A small image classifier, trained from scratch.
Training: soap at rate 0.002, 27100 steps.
Rows from block 3, named by matrix and row number. Rows with one number belong to one neuron. Each number is 128 + 32 x the weight over its row's rms, rounded and kept within 0 to 255. All counts start at 0. Numbers have three digits each.
# fc1: MLP up (model.blocks.3.mlp.fc1.weight, 1152x384), inputs 0-191
# fc2: MLP down (model.blocks.3.mlp.fc2.weight, 384x1152, transposed), outputs 0-191
fc1.598:086097097139129141152149138137135091102120058093182073205126151177099076152134186139136143145175131129131100171105125141104096123093185153111109154104173065175123085126121152161203222112130077099118147124158094092110146144134140117103122114147131161157160137173101108189128160175100131098133105120171122138096091105165153123102125149109177094101154084130145183154148151120167123141109126034169155115115131132134147134123102167150130124169181132098118123134175136079167069111076120114141083120209136157086150133093182173145144166116142157147169129162113151125119162145104126112
fc1.599:076203121110116099139032126122127165129139128127140165118163132132149169163150136123122096144107203122128169080159143162150161186142078129191137101078116112154159166131142150137105106139161134086063113113097127153131085125156138158135113162110143114114114079096181143126093112163158177131104144146086159137141144156078113136139139131096133151175181166134126128074159165159130126111131147184143117090136114122119112080157163085137087162034180203132196094121125114067064121123134160164102140172088122118169062160112126102099081083125101193076088100217157105133136142130095093075
fc1.600:154085125099147121097135106134151105184153157143084134137067126113120138213139170159099147125109131131152169120150135105165163117100108119131136101108150083095133122156160178160134102102117160193141113144137166153128152132132116135145197091147148159118110154148169166122076147083105120146184161127116148132108085087162107181164127114142136127155116173134105086121155116124128136065076144065145121126072147118112080107130120087167127169098130113130130150107137104120167162127178123111131095141127124235144097139142082081169093063222192162118121140174114151151120136122175148127
fc1.601:095137159153107101139131068115114155154073124126177128144085172147194137159077159150132124137152151063139122115112122098152116164079087104106161106124084113170151155208095142091123121113159125126141048116105080144100123093090132118098101134116098109148195125133146151125115049108140135131136066146097122094100084136134143132146131101162185130066167132117112206067219147114125067051107123140155142164114131192103176150107182061112138208119177060133163144119162052101144108152133150175110116181108084091133128116134118124140102105134105039079129145147112168098136093117125083053
fc1.602:161133064100134141130114091105126138121141167157126082131071153101141085150140177087166143137168082156186134169177160125110149097098126144145114111138122164075115124145095071128085102111095103121164131142054167134194140071154163132151140120161110103093123134131147149161123113175122127123081126140145161162092126124083160093171081143140181130101115089155146111119125093069091111117144152054152137202087136167153175163112090199166110086150096202152090049132111117154142101143061097139148201162096134190153144130081109108136088050200121125174127108121141135196175141132145116095
fc1.603:089147103090165031155112119139127121108155092138107128111097142136115090123101133103143122103118126137110146107146099151058127099094114115098128149190131099087130177118128094143102146118096170124154118147085153153121086124128160115088135135139074174165106132146128107130164145113125110130105107100115144147088207100076140166119137133161067173179113172095107068126115144120203128117135168102110144163125107117116096101189149183118123146081117103116123094132155125085095170144197114086109136178091115150151123155136078099154112117138192148187076192128111127147176141146131133133
fc1.604:088090140209155096109100112049140148098131073177102160110131140167126103152126197146049132240140131102138094070092194133120122201148108125133076061142083130124100116108105109123099130112138190167096118121148088101153082099124216112100116115087157159116188147132163173206171162100151126126133105099153118148103200131078133163137054178153116168143159160097151192132099167118120158139160136146139126143092056150056191096140132158090144067129112154150154146131122144093130164146164135164169123094094132092123120126053146180118083131139207119160135166093146139077162061141086177134
fc1.605:092039121095141148154111062149061162107124160129146096102030109108147124108184089154131155152119178121133170135105112142111071108111116101143132102091101135103206065156143118128144123152165133155169105083088125123103172068159157125084176155160074117093123104143083097125146113072132139137140069116125137171118130111100131110143170139138139133167125126115128130097178158056136107102139152195087149192152157157184205152149129183138114102169133111169172122150052092213115151078174168145145207126090047117180126133156107118079112106153137115169213192098150103125114109123129082137
fc1.606:071126142126102078104150103104122108147133134153133123118098167121158215064068094127185145112060103129131101165131181104131092188131127068157132069198165179156090127141113138114102144135127143130115165177156102145059086195147163129159097153114122172173190178174134146124152215152103122134221137139068175170071122112148108097113118171178122152139147105110129121080112107130161152092077171243075128128091167141156128162075094140110176157129134120088137164140118145125102161094118109142155119161139131111119146108138153178154134119107098101106153098163159165110086135154142040079
fc1.607:154131112148128123120188128120111090100119088083139125184152122071126135119176133117062154121129147101154154136155135118135048120109131178123183146120100116140074132179109135099161101102103114096074150149163081165099115157109135138112097160163116138114112140135091130180106059204109117155165119127092101119120157171104139053120072105118158175093156152151109146156206145186035139191133101090154140125141142129129131163091127113097121114126181102141126137131138159105129141150120124101131114075080125131205113120090160112129021122105164113153094068146098127087102099130135101138
fc1.608:140131119105160101150118157124103139107109078167161113119124190173092090120120129125175095101129126115182086100161153117129152187115144171102107175175136166116142140179151144164180105148120122133083108131096164145163139114126060149099135109106194186122156076128160138120141171141165081152104149138145091128130171139048170212155093140110149096130079102100075129101156147152137103110110124149109122159103136157159137096118123147148158159159145155169149121127105075080120105096144148129127116121156083102150113096129169222132101169107123120079109121118118134096199100160122065084
fc1.609:076186100146136108193154080115143096174122106105099109060157082169120117094127086126145177144098099108111101087182142148061139177112149102135119133091171146121110095104127124126111128193089153108112125133052133128143155175157049094140134140129141165120086160148093168115119127084181111201111178173129116115069120167175128134102153107093136118141112122068121148134162163160091111152136175079119085143070115079185114154126120168152159150131109127119110156069193069197148126104083182107128111152174110108196068167113084139158134140083158137104176140142163162126117092159173159057
fc1.610:094087147161123106116154160137156071166136140064132128131112094146148125101165079154079130149149119162172127111087171144061216115130135132073125180159111121150116123181110113103173168067060165113153114141139119118131098141104107138087118152082100145156147141108115051116121134210075123158076180157154133110057179168137212087127088111126178108097143104133124116110152099066128172133135123182074112117092100108106083153090139117145124166141127118151056117114137123111134121114121126127190091141116067088097104146151166149208161127110174124105144180112099148108142087139090135116
fc1.611:086136088111110149102114155129137136119127136116168115109142138119136078121174158092123111156137118085177135095180135128130159203165227139115099088102138098135149120143165111161133135092151137110127144089111121094189121095110177080163156122127181072140169126143140124132136171086155125115177102156150138088147145149108073150137137138110142117091095123133155116104152167133130138141103107134111108140147096116088107148165116114095098180192158147120155126120128144229143150102123187093124117140157211159086100072120112206162125119097093150149157153084139126163206101172059079160
fc1.612:184130163094105181104096124145123109116165085102119211124211141111103074123101129113135134127213109130151074096147119168117123180117178138090113092121117112124117125095179197150147172084143105132094153138096081055145149080111064159105079156104073093133152120141131085194048139157183129085080105196135120115160127080130178178144147117148164146115142091089116119124095166138122078167159096071113110124172132125099161152171187131174185129138143120103138143120100141097126114178105136191132145110092112121185093164114106133113150149111143072111180129109082145145153102092138124128
fc1.613:100149054109080081124131108126122121065093101167141152157146118092135118121135187137126127128149126161152110094134113153142108116072139132159167184107111138180149132137170082119172135124081093157098129107077106141143074073149185152068095111119061118112153154093095102085072197134149111149168152105095155108172148152097105165170149082109105118141105131108126108124164145145105108153136153188141120151152107140121023117170132108102122122055181134153135144143147117093078157115141167137140124190095095113165022164053155109043063102156162139154090127170121102170053105133138073126
fc1.614:118118133136118171195131092155136117088150117092091106092145155176122117164124112150167120163093154170141133132145108124183165148091085093173211120168143128137089130133127071121133128118112104064169118097140174109120175202078082105195118129142188140105130143113118140125101072070089097101058121137121153106085195093099052122077145121104137184094155106170150140105120114186150089170088124111101131104122099121166141203098086158112117125196107149149087165146109156122156079159137081159079173154124110155124164117139133172047182116133145129112138111117162101123089150138149169130
fc1.615:151162199145106123178080157121179103115205095100136102173056156094133111085165108132148123140138115109169122150142123113172113074138140105178115125160071105126077127135118125102105115094118144102142163173128170173153134129060142168123141117144153158145150168183092134167123111162091144122163142084149079143141124124100088126147133150138168081118150127120162153141137101132104158167090129109088120068082148167152109093173059149150169181118101092084153122108113097115185129164151114131155080169148136118121125106157153145104146125090187151096188134122094152170099096049164124120
fc1.616:136161118160147048110111103121152102103076045122135092145119186160144149098089112056113147069155144132123148110143118089113090201132148098147179177123128069133120106198157073092096178102123149049077123077104134125125072156119070126130128175136119161144102141131128161050107171149166139102092118107096146094155136106081089109117133113075103116147161180125102157147099130116116147086072112122129152201109122145131127095196173122108164180085127133089095143086107112104121108123060100143117144127065101144119109096151118126087110189142161167143149077137098159141057114097104095121
fc1.617:187130158099125115139101111177084136125150125193139140137139156199059169116099163091065086131104062089154132124117108154084109101119117137122083105067066110155122102154129162094169122116114102125170179068079198105121167198178170174089098097167123093085156092130151148110139112096099082147133107145106076133144106157049143152141132163065093131127108133105084153126121162088121164127126124186150093192176134166150106134085130197095135161157136170120149149130144179130105205097124142153182130101104130162132156115114128027102144164147186208132144162088064070049137102081124097155
fc1.618:109182110184141095151132127072208123088160126124109159101152158158084088145087136164088129171173146093160143071121191147129139158100121107108072077140115110117093137091130162071111099106157171166138101197150125088122136089128190173133088116096173163106146182183135113224141091147150176064104106194149126111141157116080105170131068149157126123140136144154100151110130207190155111147122153148168114141119125130073205124132130171099118020115172149093140123101153171118159154158150140172143128100111085154123134116113155118116105122141149135145132127101118159093143102122144165104
fc1.619:088141185117116125131131167162172112158168088069140124084077131161099080180113052176112124129114169137150140093203167150110109144147117133149109167103100116101101119123158099141159088156130115153095131129110135114142113082080157102175142115121142152117090097122106170179125130165118144120144102160116137114093162139117168158117121125154127164141102135076143186099181156138144113140147097140129084138151092112195125104107127216109144106159116087146140079107080166146140115115091173130094167168124137049085033159178073095097126130128168210127135158177178067180106080113164157129
fc1.620:119059172063074100152084159147135145109167152195065098087090087121096111153152111140121180107059093154150098188093163149180075122113096168126103153103100136173085101100114153146137107123100160140122117188134183169147180044139146127181172110103121088117102069110110129108151120168146088173189112136128091084187147082160087114093116096123113092100119083122162156137114097118194149148089128108044160099083114149147164158094126106138142139145093102179107046111131084168116134113148172166167060065146129169101074110119159115130141090147125086174108127119166093118112131165117179084
fc1.621:165143111116123139049151118151138141086047135103116101091169135091166100070121132171135159065138167129130166141068176118180092187191137151098142179142107096104118122174156152179129138084153097066051153134105118154105131062138026147092113098071107164133153179115181129046095134134168132080155140168157146147131136105091113140167122101128116148194145069120121098144145142116118126142115113075134102127113128117107149105154172083098075149047112113100135132103102083095144116091095139148123148105108124166131118125093130127114124128132141145139156074070097172150118141137134135169
fc1.622:149111151166164125132122074145099145055119113138079086153103190138121072107116186139098167113112161173083132133163134128151154162070118137165152147152136104103162084147079125115164133177106157097157105181080086121142154160137147138171111162130126128116094116102114213120079113141106115152123102151140147088076112135090066109093113098129049166144070147108173130107130115192204111145104121109159109162109160144155133161143109163123156094123192104159109133127153119107168067080140049177135175167177184169147126140082060152085177161144159155146164118150208113125138171146112132111
fc1.623:098081190117077190097089129123189140158112142126143101158150212126075152077134147112082160067140155118145097137087075080110178134101092095121072116097096108125124101119161131206162200079144085101102175154108160064135091122173160090132163104169147102156197128158133147144103170132098202123116136115127167128161138090127106108138154107127135128187125135107104157122118174074188081106159125174138147148176158150157153112175099148091126148141100116102173102119119143104140161157079151116199102117191126167112155056087143151070187171196126196174133154112064080139110130145070119093
fc1.624:054171100109137103101134116164118075104066101160149103136123106067156140092112147128115083184137173153162130132094172152113145112130194173151106105076138119161153059164154028106115169104098160168099149087093081176100142099163167162090116099080123096125131103091140107143098130147127080195118134112151133100144181113119200169136097099154139120186139111147132141135126133116114165123167140160177143167115134141157136109146090119135085129126117146167100158137112108065119106104115094154130103107124136098125057145081171164140091147177171135127132202138090061170122083124110111178
fc1.625:203139138163127071081131139132145147141090122097135128106183133130132103165124130158164136138087115116100111102082141163101069128130116110144126120128089103183119131138149199157147109143129109095113126102047108084123120121135170174099138102184117136131182143113162102078157173126161116102177142136107055143168147093100131182061134148126104157183122086131110142131169130146045136108193175121102121114127099147094174079123163103094147195068148117115143142107117140126088150087122135157105112135154138138084107133157204112131056131118173108115114093150036123095084111172110122146
fc1.626:108090128135132143119109146133115087118167073175090158126118119127173168143190104094180156183097140184143176187102095126159078077160145082100169126104211109136133095140138158131129116142139160070011110155091083108121094085161170087127138110111153187138161136086089137125138051138178113195173127062148098053144102118124095088087148151099108105136133161137120117130162077130136123143179120095157116131131095104126146111150156108099119126168106107125157133103112169161095154108127094095053165142136078091123097138133159111096103114118175139120120065148191112178175177182115111125
fc1.627:123118133131133118205130078107142126141099060149122159135093102146110098128123140139106100140123137078099067137111056180150142167124135069153123084171151143116140168091151151116156088089087182103208146145137116156157078115101176110121088172141101111134134128145069106116148095113158093120089132178097119064149162079096128152137090201154120163132163138161105130107182190135131173123143097086134128128104108188175122067159139091149169108077139150138146098162091166186123143109157151126123143205105137124087094130109111083163053166153169086138180159171077114164095152081107101121
fc1.628:079192079093143123072144128170164141095135085151108157175115096138072079139084101109123147116162093104139156082160167166110188103112111178170127136194118142148166077146089157159136197115109139149110178147134184096139108108120173081166099153116133127140124103150144149178064086108117135168127154124104132168134144126082180065215136118160133108115163089126119177111069147120156167121096135140161114125140134116165158083093132110154110148121125121093156094128160210103098099165074120143141059091125139133027127128125164122133124089134121124142113120091102135081112108139100166101
fc1.629:132112154110123056170122092122181215132145123170135129138130102104182127153086138179083143101136091161167075061164111133153205163087094169202184130093174217160109127138129081134119061118160116101068156146110105167130130142144166130171109110159150127187125091181095209080206144114080142130088156080125142158134130144174097105142123165122064131110144089133136091084168148125133196108158165127109118116155074083160180154107141147146142127112125123146122128108162093129148160122142162139123163137075164140127112140127156129112101121122071089157119140139138078142105169110119158149
fc1.630:125125117121104150054093133142055173181124168112129086148099139109123121140100104140088123158157112164146149128139161070123119134071118143137147125030153088091092152061172192115127179093096134096094152103135049116148163139139121198136108123137110191143124131090107128197070118142155154142120128172176150075118106186179139154115082071076140156128118121147121155122157123097148116142141087102200076132170142160082116135084089096167131159158112145178123174168177138125150179062132115160152098103107105117120175125117094156155106141107089130076177136079135089132115071134113165109
fc1.631:133126113090153081116114147157087098165093084142198129154149148102168158090110124048132154103123124180113133146140050138156109171119125115120172161061132095190124138140127072095164119165107130121082130135057083138139083069113150151106107103111096077117089121112084186106136164178164121146150143119051105057213141109145091146160140131064064119116144164128099121124147152107134132143133134077153104170123133174194055126120150171128126146133149114113150139172125129125156106136136110106160134134082038118178089132161130075079133160152155149139143134161106165139085107092108139136
fc1.632:152039144130107099127120197148127083116150109077144140064149109156157100141124141105124154105123064146177143164153165138084200117083116128079148128171043072179135090179125141108136104057086165164147150174184178082126076158088133188141183147086116113123120111128083137135159144097131124129096114144142124076151087082178217080138081135088075115104164118133167156122148094060128195071158111162076104119093117148069090103093125143113108189147135138099120098100152211108078105138107109132176063141111107188095086130110141137168177147102154138160129176120132109114120119192104094077
fc1.633:103119130118078208089122099162085151166124076109182099118129148084150082090134128153111135151146130159141148081111131112149140216098123140075120144071189064162130137143122163123141099086129109124062115074131076084126128052123154173034136152108113121133182123142144070140070152133188208147113131141138089132117097156126181119192097107093188097101078099147178152124181177102105055083145100116147110075205109149107108163112157161117115136179138121125134115108141099133122134118125158118136138113108088134103162113121109141105108132160117096142235152148134134187159116118088109072
fc2.598:093092155103101142089112111131136143178105110197103134104148161089152091137173107162112098139109075181131119090152117099158144102152146120141157119126126182186105127076142105136146070129104144143120107143227119137113148164117131147136137098163124091162161108111097070138139108143106173122159186156126134144163112101174104197097183150116096179111155156146114112121156155101175117182145182157081067082126126045094144073075122036070112131114149092144159077110166125196105133179118106121130109105109123149098147102099118135159131139107125142140095097140174095127107098127183086082
fc2.599:133060168123098071182133145124073149139121163090126144110143167138125107091134088197125117074091107143140106152144143146150091109149139169145142104191124146162128074105120119143172170140109073100199073117143131104083142127129141090155141090175107143145107139045091088107174142152169071101148128080138076181144052137157171097103175107160116078121147116089108156159137133128172160149158172135099136146127098124153138170086104107090149089145118119172101139115142143115157143031082128149111147122060143158093165073143123119152126170098106093155155150121130131121078195151139101154
fc2.600:156163102150114122215077152091128144101144130114120135133108128155123174103157124114161154074118116136119151162152153153104134084156147095155090161093131149195195130159117081110134161130141143137099153134120160150061077136108133125170099123150120062170143156167166161146178151135074135154176137108146104129096116180124177151083087078152139089131152167139121151131177134154077107102182158133085172122111124148154089118117085116090097125141168116153130149122133076077137077156115120112168176194187137130103111121114133093142117089111095110156110163204116130154087169133074089088
fc2.601:144097129086171124066117111185085124106115149130163106163133087140090119142122142182125087104123084131157098101140115115163122165114077115156196104157092149116130172107238115187145167168156185158134033127157224107078135117105110177133144129123140175144111102163127104154122111090082105151126089167122147144140145108091121161118115169109134116139088157124095086101170152122145118192109120151145116159144088171142114108152092089171140101115127131129091144122141129137092218066141165159117128137143098117109125096132145145094145172108180097116147123081118099138166071155152134138
fc2.602:169137176127132165133146121155101095127101147153120131134139140105149137142129110093164123152137173174165133096139089128107132145183132062135170098173143119124132088125130163113167147189100085110133139124124099107079154197168115116092112132071069178148139112149069098149120189111156078134122092157194153090147125076100085191166125072138118114128152116033113125123121133170151081141143114151162143159145104152144103132156147210155080184174146104105117148138132121081153137115110169151088138136085145148094093136149100159113167136076148189137131172147136133102139121131121064088
fc2.603:131165158128100149142108101103117124122134123105158132112129173134116164083167080150134123110160115170115130138125184122153087087142125136135147121177160192158159089172126096073147073169102109117065199136149091173072133126146145151190108143143148144130124155180156155127116150133125147146150188118133134129111137138078135051159163097109154102131126092151151134145191143158060186196113123148136161136115109169140143149089127139123116099117092127100144166134146044082122138106072164138144154097195114093094151086141165134084105135147056104111141118151119145113123180118075100065
fc2.604:099101160107145127128182099191152110090171120070119128124149114191160123142178162135192117115123095151144138129165139157166153143168125192140091134130124130126155104126102143131128076062153168140113165097173128124129124166158178176185160167127108130109110130165071130122109104131132157161182148122177116181141147169138167136085191135181135094170186102100149118188202041138114152158186107141166080110105078120142102082122059174115123082143106054092115170118065143178115118082093144135123122091128187146177108059125128168139158157175114093128172131109164085122093107089166121087
fc2.605:173172150082156136121101060117127105121097107157198100150111142176116092134154061131107118100126099193103161131088116150080137118038079113181150109103094107103128121113142152156095107169145109149078085119183151154099070130091154107124145067127191136060152114137092127181127084085147137112137121156102147106164144118057112167132147139125103121115150079123064103041162134112116115121153111142109084130147068132078133138107147120134137062091109144148074127142089108125103100126149136135154122129131120080144100118093103127083155177074113117085168119083132108119127080118183164131
fc2.606:123141103117116135122123112109125156094166059132093170152169133097213121161086101166098099136128094097095145111153116132133107131155126089142100173098163107192093103127162100177155138063129118120137181114180092145124149047134074123059141118135117126143132119104115139126144162075153143131098124101149103105133095144158156150156138115142152135135174176126085128141133208128136083101186121095158151070160097082090150153119133105104060174093149185095137119135130130123152063140147081084067158185105166166132186160093111048106103161139143165142086155192078125135150128101130203134
fc2.607:109105104135156127077140124170141110119107099110145124140074179106129115169115194120106122136110156170114093075157095181125160159119058121120139091163095075050082163105126135153116134146116135114158098163080171156127114079157131137148155134074136145118086127146119130086129084161111148145163142131152132170151136092110137139159152130129102151149149078175073116209097057157145125185081155126143081164150118141116103111154153101127107161094090098075143100122120123117117189139131146104132079134111133092134079137114097234078124178147107137148137122098158165086139100121142110096
fc2.608:092104139149131150118149120159137071141178101168133118111157105105093124117129105166106227156139134124131176102119192123114121142105100129072112064163072025148095155102136134141098130120108121109156011134162128131120134147096112152095121141151117136098127094093099194111155057115118134139155138146137086142156116121091063098095134189108110102166129124187147118192130095092090114144075135139136048170127155076067114155130133133174098113122092126124124119151188181148114169092131079101092104078059186103108150088159160191149123135129133128093138145111144122136078080110105159085
fc2.609:094084119128110100172124108139172092143114055107134124173147153154157109135155110122101100084087126143091117149159187170159090129135128107134109173135155092153118141157051128157157093120169136078085104075093106165081159122084164133123179176169168110088169094143131133099172141133164097171119149136187131165124119137139086108158172141191075120077105121084175130077114114081157140092088121153172183134118105115128116152092190121148156163077150135117149148129134132129221067177132097101094137123105122092112064107166161138179087100170114151091132138135122093129159095182110175153
fc2.610:099169095133160216171104116114126125167119133153157143112135166183107143198113162121124113158138137121126109107126081085129111115063086145120106127100124132095124110175161120187151061092154125179120149102118134114067093129134081130196139147125219107063148084098121145074068124071177115114116129142150123153167080131166151169135139127085113114126071152106144160129065110162094086146164156145136149112101098127172159119111126130126171133138094137112099159151101176162128104122051137109120133111131192134151137077107143136167113099146076080166143109192128142084110180152078142173
fc2.611:136131131173139131060172174151136100108125133143146137144133087113114097130130156131115120140098166147145083099124101125123180170101066149087144087120075089068052166126157118168105104154088131118147088152100088133135164112114168127166120121075131151067096109105067120104126088173121124141130170170144109189172107078099127139154182135114104149126121100150092131171132087157120146220114113131153057157149135144131087113167169100141104098109072081061097096174136137155121186115113140110090092086121105080135106124113127206080125133114144122143118092099159164089138054127155107082
fc2.612:130153151093155051152088077122153136124085125144124146075110180166144112151163160115150115091106129090129167127132085094147157114166179189122109106093153140150179120080100086108126109108180169130170148135134151144124138111104135116108078157131107167162173081156110187131123071117106156155067119149108145105120104056139082160089122159116102130114140102154099162166129170074151046122089140132167125131115143103137182123180081124158142140144142159143172082175163139171151130165098111134136112079166143079079199120047171128115118119134122167125108068125177165078099106178200069127
fc2.613:174106141127088126215130141158064114104114161061120119149138145121164100170113108150108147102102088140082137117135173136155120107146135130119122104210096131123087136108084131113145127125126124187129102122129161125105152108193131111185173124169159143131122148135147121098157137130164078078146036172117102179150053086203131121139136100138127128146184142082117140128114105149110128137137124139123174153091141104119177145032077107152157109161110099130121163149060116124153073106097172138097122115081143189123173137159124083177149133161060078155168192108139150077091198185164112130
fc2.614:132143092173086118134100120130102112156088137124073059106132143127152094164161141102148119170139108139113127069074147100087067094072149149143116136201096098116116157074130095110164149112142152201160096200169152106122141123118118124181133110118152151104070130186133079134136137070110072157163132166115158137179080129088152171057100178174115150130150108135155119128128088130106141137124152077118154143156156074117126109106179114143162151079177146132102164154154127150064118153087116184109087127083055122105066105093140138179136102150152070095094145128156147139120121093187131154
fc2.615:087098107165147110185168113137194183129057131143121155134129186114138109123109152123128186174169123114171127164092133146123130115116086135033120129144114099141078149123139170147081113131105086081133140078194073136095190141103112110087097133146144109160131119132132078029123120169105152107018151103163111106112129104113129141118134207184142131102110086121123063126160167147135115153088111193095124185136086165102134165172216135132075093095145162161127089153096122075072168100101187095091112164103134117162155110136087152108097133102155136142042147132164142136196113118111120101
fc2.616:061135175070135086156121113119145105132114111131141158099114174169089120136170177089118144148105135057171138139114089077159154107136150143120140137117153176108169124146137101123157105102158106078144138124145104093121192141122162170160118106088077145157185123167191165131129107127114123101153163132069161124060141099197090114153127145098128137103144108079104137065087132059155113128108158138144175118149172105130123130143115160069191113126154121153167062161179138122191093154133160090127145112108148180135122107099147110125142090153132137166110061129129146133115135132130108094
fc2.617:119098133088135179115108141108107075108141153135107194122068134131150116068133188144181132075165172158119118178123067151105113076121094112081195088134161104106166157107169139123140148116128164130066121169080168101143093152126107085104133111118064137113119149109124171169097130152092139112155124126095139128086128076106140100112111159144174129146073059117075089128140124101142109140175131068137168105161117178146092078156187150180151114093123086140196139136170158183116169138136128128190096128143116127106132133110124124104138102146148095115137152078137080115043124102172088184
fc2.618:116127154133159119129166058173148150086183100040132123112191126151121131112128154142152087118150091152121126092152129181152150146183131222098095126146125131146181104113098121146121119102150159113088198098120131115126091177122146185130097165119124099092118133174090127127119110124136145137161135129149127126133167174128150120099160162134156122203165084101162121179199072090084129170134095110145106140111084106133132105149097177085117100154086100111108165181092110146112148107089141136086123077150184178187144108149169168114157151157082092143184128118175062119112112101111124083
fc2.619:137123110162153098134129146104154135092085110151129148078135105132152084122169161086109087152144106114136097079098116124117149095093146109072138086114109114094091119128109120128109150112082142099142118111150074156194168119140172121141100114091148103121044134103151134031103086158147120149123141077153180169161179141115125081159166159123104092136164126163135181147091111165092109199054170144127141206141126135136101106137108112156186111106118138125098166091100107101186110147107069156139096095146139118202158058122164208145145106128104058174154122137132171080156108138105118114
fc2.620:109174078140135117150100133102103107146141141077139187137170199146103136109145169139099133139155156096173124118120142158142166105079189137175130134121167161156168131152075131096113110101169156145045176128141077180110142142109071143193117184119122090144143138155170132146120115162119159133115182113041122157063150163195153109129070144153127110128098164108134120135133106117069135120163127126196165089108180156158058142157113113098131100158182143149136151149080101122151054154118126128164142157111118117161123205118111138141150107118047187128112155111122179147090114133083057150
fc2.621:091146138100103076074114118108176147111097151161139176110074126155095141095054145183149140089123117142189090122112096113151064117110180133137093149061099146155134141164123197156123066138112154125105102129187117161141167175096153110140187136115143171108154167163132104100062131104113160042144126087097132156128124070145139124064158120158130182109056159158089079130152166097181115150120145096139111096153159098062150138115117168070144097125115127151189083206179173191165123161168139130133120102121064119121091157116115076113119194126098158150110074143113165162092097077121115127
fc2.622:144083181150094190152127133164116133125094103099159069147145076149144046136174184159101074172115152137139064094112141145096117117121134128137082087134059138143127115110138137160201146106151129146072059156141075139109133149126137131176119102085155166102125113143107113107152122142128103104116093143131107112165049111133138154122143149100124153112153087133134137139147087122137112140123116126115120123132131138098050133112110112119141139087140155125070135211129114196097126170089123148133141121091032119102104056105120129103113171127159101106112130128124101069081106105144092121
fc2.623:124167117158109120116116180089172135121156116189158172139085118124123116157088176110148082161089150169110100112146092091192117142160121160104137111073100072082090130119164062084135109154158137086160129143116147147125134099142197079153108137114110130094152116084083149181099099193087088104147169144169144175175171124162114124159194128101153129136100082163091120082130179127178125134142170084178079128119100166112115167138116153152152093114078083084183106145124104148159117156187110130152119148126166122153093084100130150083126091118154176135023134150134104119065066093140074104
fc2.624:146121168154131100171169133176128051148143108080171107151085169150142104157086142093138142142073090145124069093102130097156127143156086136140137092191128138138114141145148150114159087131099106155126140154093155117098126121188134141186163163184190169105092166100105104115090122127127114136145148189192100167171072111174149146123184070123153133091140108127151100137076084121136175160154181139156121105090112133104129122101088104122193114163069086038116186156070127160136167074082134078086140135105116163138144079192113173149150104143079089134174146142167140080105151132130118102
fc2.625:101170143152125091181172142140167090199123081099142139129125100102120071110077144129055120165083158112158144140118112122184150145099157163143143140124154117128118166113160148106154103098119173184119117132156174103178085148188192142086131114144129195108135151096159130142115136139141161138186091095141192139155119116148117129105131150097163132115101168140105103117065127101139100151104118203155104098156162097114104108148099171147146066104173199084124141151122108157103126150074112113113084106133108186124134190139075185182135148217157138122150065094230140134137125097154120098
fc2.626:174104073123134135042175140140122130092116166102110129163131071088100120112069119150139108114090185154099148086129159182087103140144121170145111117140089159097097184118120095123118113138100124151181127134101139128169146156076094135181146142077071123140127162143147135129110179131132112077122143123123140139139066160099126112142138065133136156139120147151125108228073102112154152180112063085119150175169148123131094167149130120157165117088045127109099155153122081158150172121145137104102118092181102116110131165168132179117156128129079114140148091103096182150132095131139119123
fc2.627:087132163134152113069202093146114078176133136095166132123149135107166139073145137087092098172158103116158108162064106120127153140160128197078189113173160143141080142123100103148130094191106172122099127114126090114141096149171143144166154126109144190202091124134173152121115122155137156145201140129153110182105133170138136066096132136073170129165120114114144114167214114133121126133120128153173062115110118114120168115081099152187147144190150109117106170091110084138131132112112188102160056036175088131122160090143183218132171178173131096126166087123134110077117095160072102110
fc2.628:127110168150159105097159175174101109111146130165138134133106093124090138156130176114118094173107131173152090091115075136104165166112082133074112095137083100101084117111140097150111132161086149098114087147107115146160137158119182122142094105122151168058082101071091142119135088128125103142119173146152132194130088124130128121132164124116146149171094088099075115137091068114169147202122171129154091131200142151143132093186154146129126102121072123099122109116128164157086173102115120099099108099129125068160099127129094197064127174116106111154123133091166111099150068131127114106
fc2.629:111131155108118141111149144172123107107084099131136150125075120135131063135169197060158063118109148130167109091122059111134159157147109120081100073101109142059096119103148125155117150178098116136140075125140111141148170100066176101188120124112148157152114131148103172150133085097120122135169196145111175140156144073109135123120183153122116155166108098121090096149161097132164146224119144129135071141178128119114095110159115053103103133142136103130113087161142096158083179162149126129087085160163093098123145110104112179061125123143191111129138137099168155130105077106157103075
fc2.630:099142113118119075148069127099112133138157102120056168095138112148159150114115139181159135120069151124148106155092110101113119082226150151075186228166124167142111075112095164139158125084134145148089121159094124161133133187091144114106149130094181070129089112116137136092213136076129079091119105118167080097127076166114173156087120178133141079113101200113093112176133169114197081076167102112079183100120163090132103088162171105081123103118108133138134111070172101114129125168140134080202126188135130145169112126095168096139150161086103112148155149180151167163150163105129142227
fc2.631:076149142102140118122113132129083155093151150134175082106081096138106151162154176070117164160145165078163154110128132160094156156136126111098136134156142147090141085133128165140143091108121130171100143109106146103152159138194150158144177143105106171137167160186168143115177134147121097106136109155176170181063111101176116121159149151114145050131177127131089148115098156116126126105116126176147145130106224118163100096128112143134159140169139139137162141097070113140157095106113205079137152050096194167147108135118145139134130084137100128144126100111137110079139123210127110105
fc2.632:132182133128159140128133108071132158146094143129142121118056145155103177140096138150116093198130127102143080088097102108122128174140071149155073078081123189133130103109152112092158154162111101190136122136109110128097116137188129122214138144139119146124162087152199151110129142140166160095125164152110134173159139130130136113129103115166173057138091138126111136117117110205079081127145138144142133171131124190122108171148109106149181146102155176197114141169105129160135052124061144167095124096076166088174090081128124148146134172147129099094112124183102096091164111096130211159
fc2.633:128119161157121091065158151181119096120102120157141122120098108114146124131093146143131117123102119130157067109124085124131189138122083117112189100132110113085035167122147147174102113162104132102142092157131116149112157134099157131142138111095149139111079135149094081098104092126122096168125195139156106157174115092121133149086190119138129174148105117097082086138151100140143144214153146122128103139160133129136102094153154082121134112116112087089146126122153156149137212120117118143126118105127095053129151141142150171087119154103155147146104083147170155132133109109171106111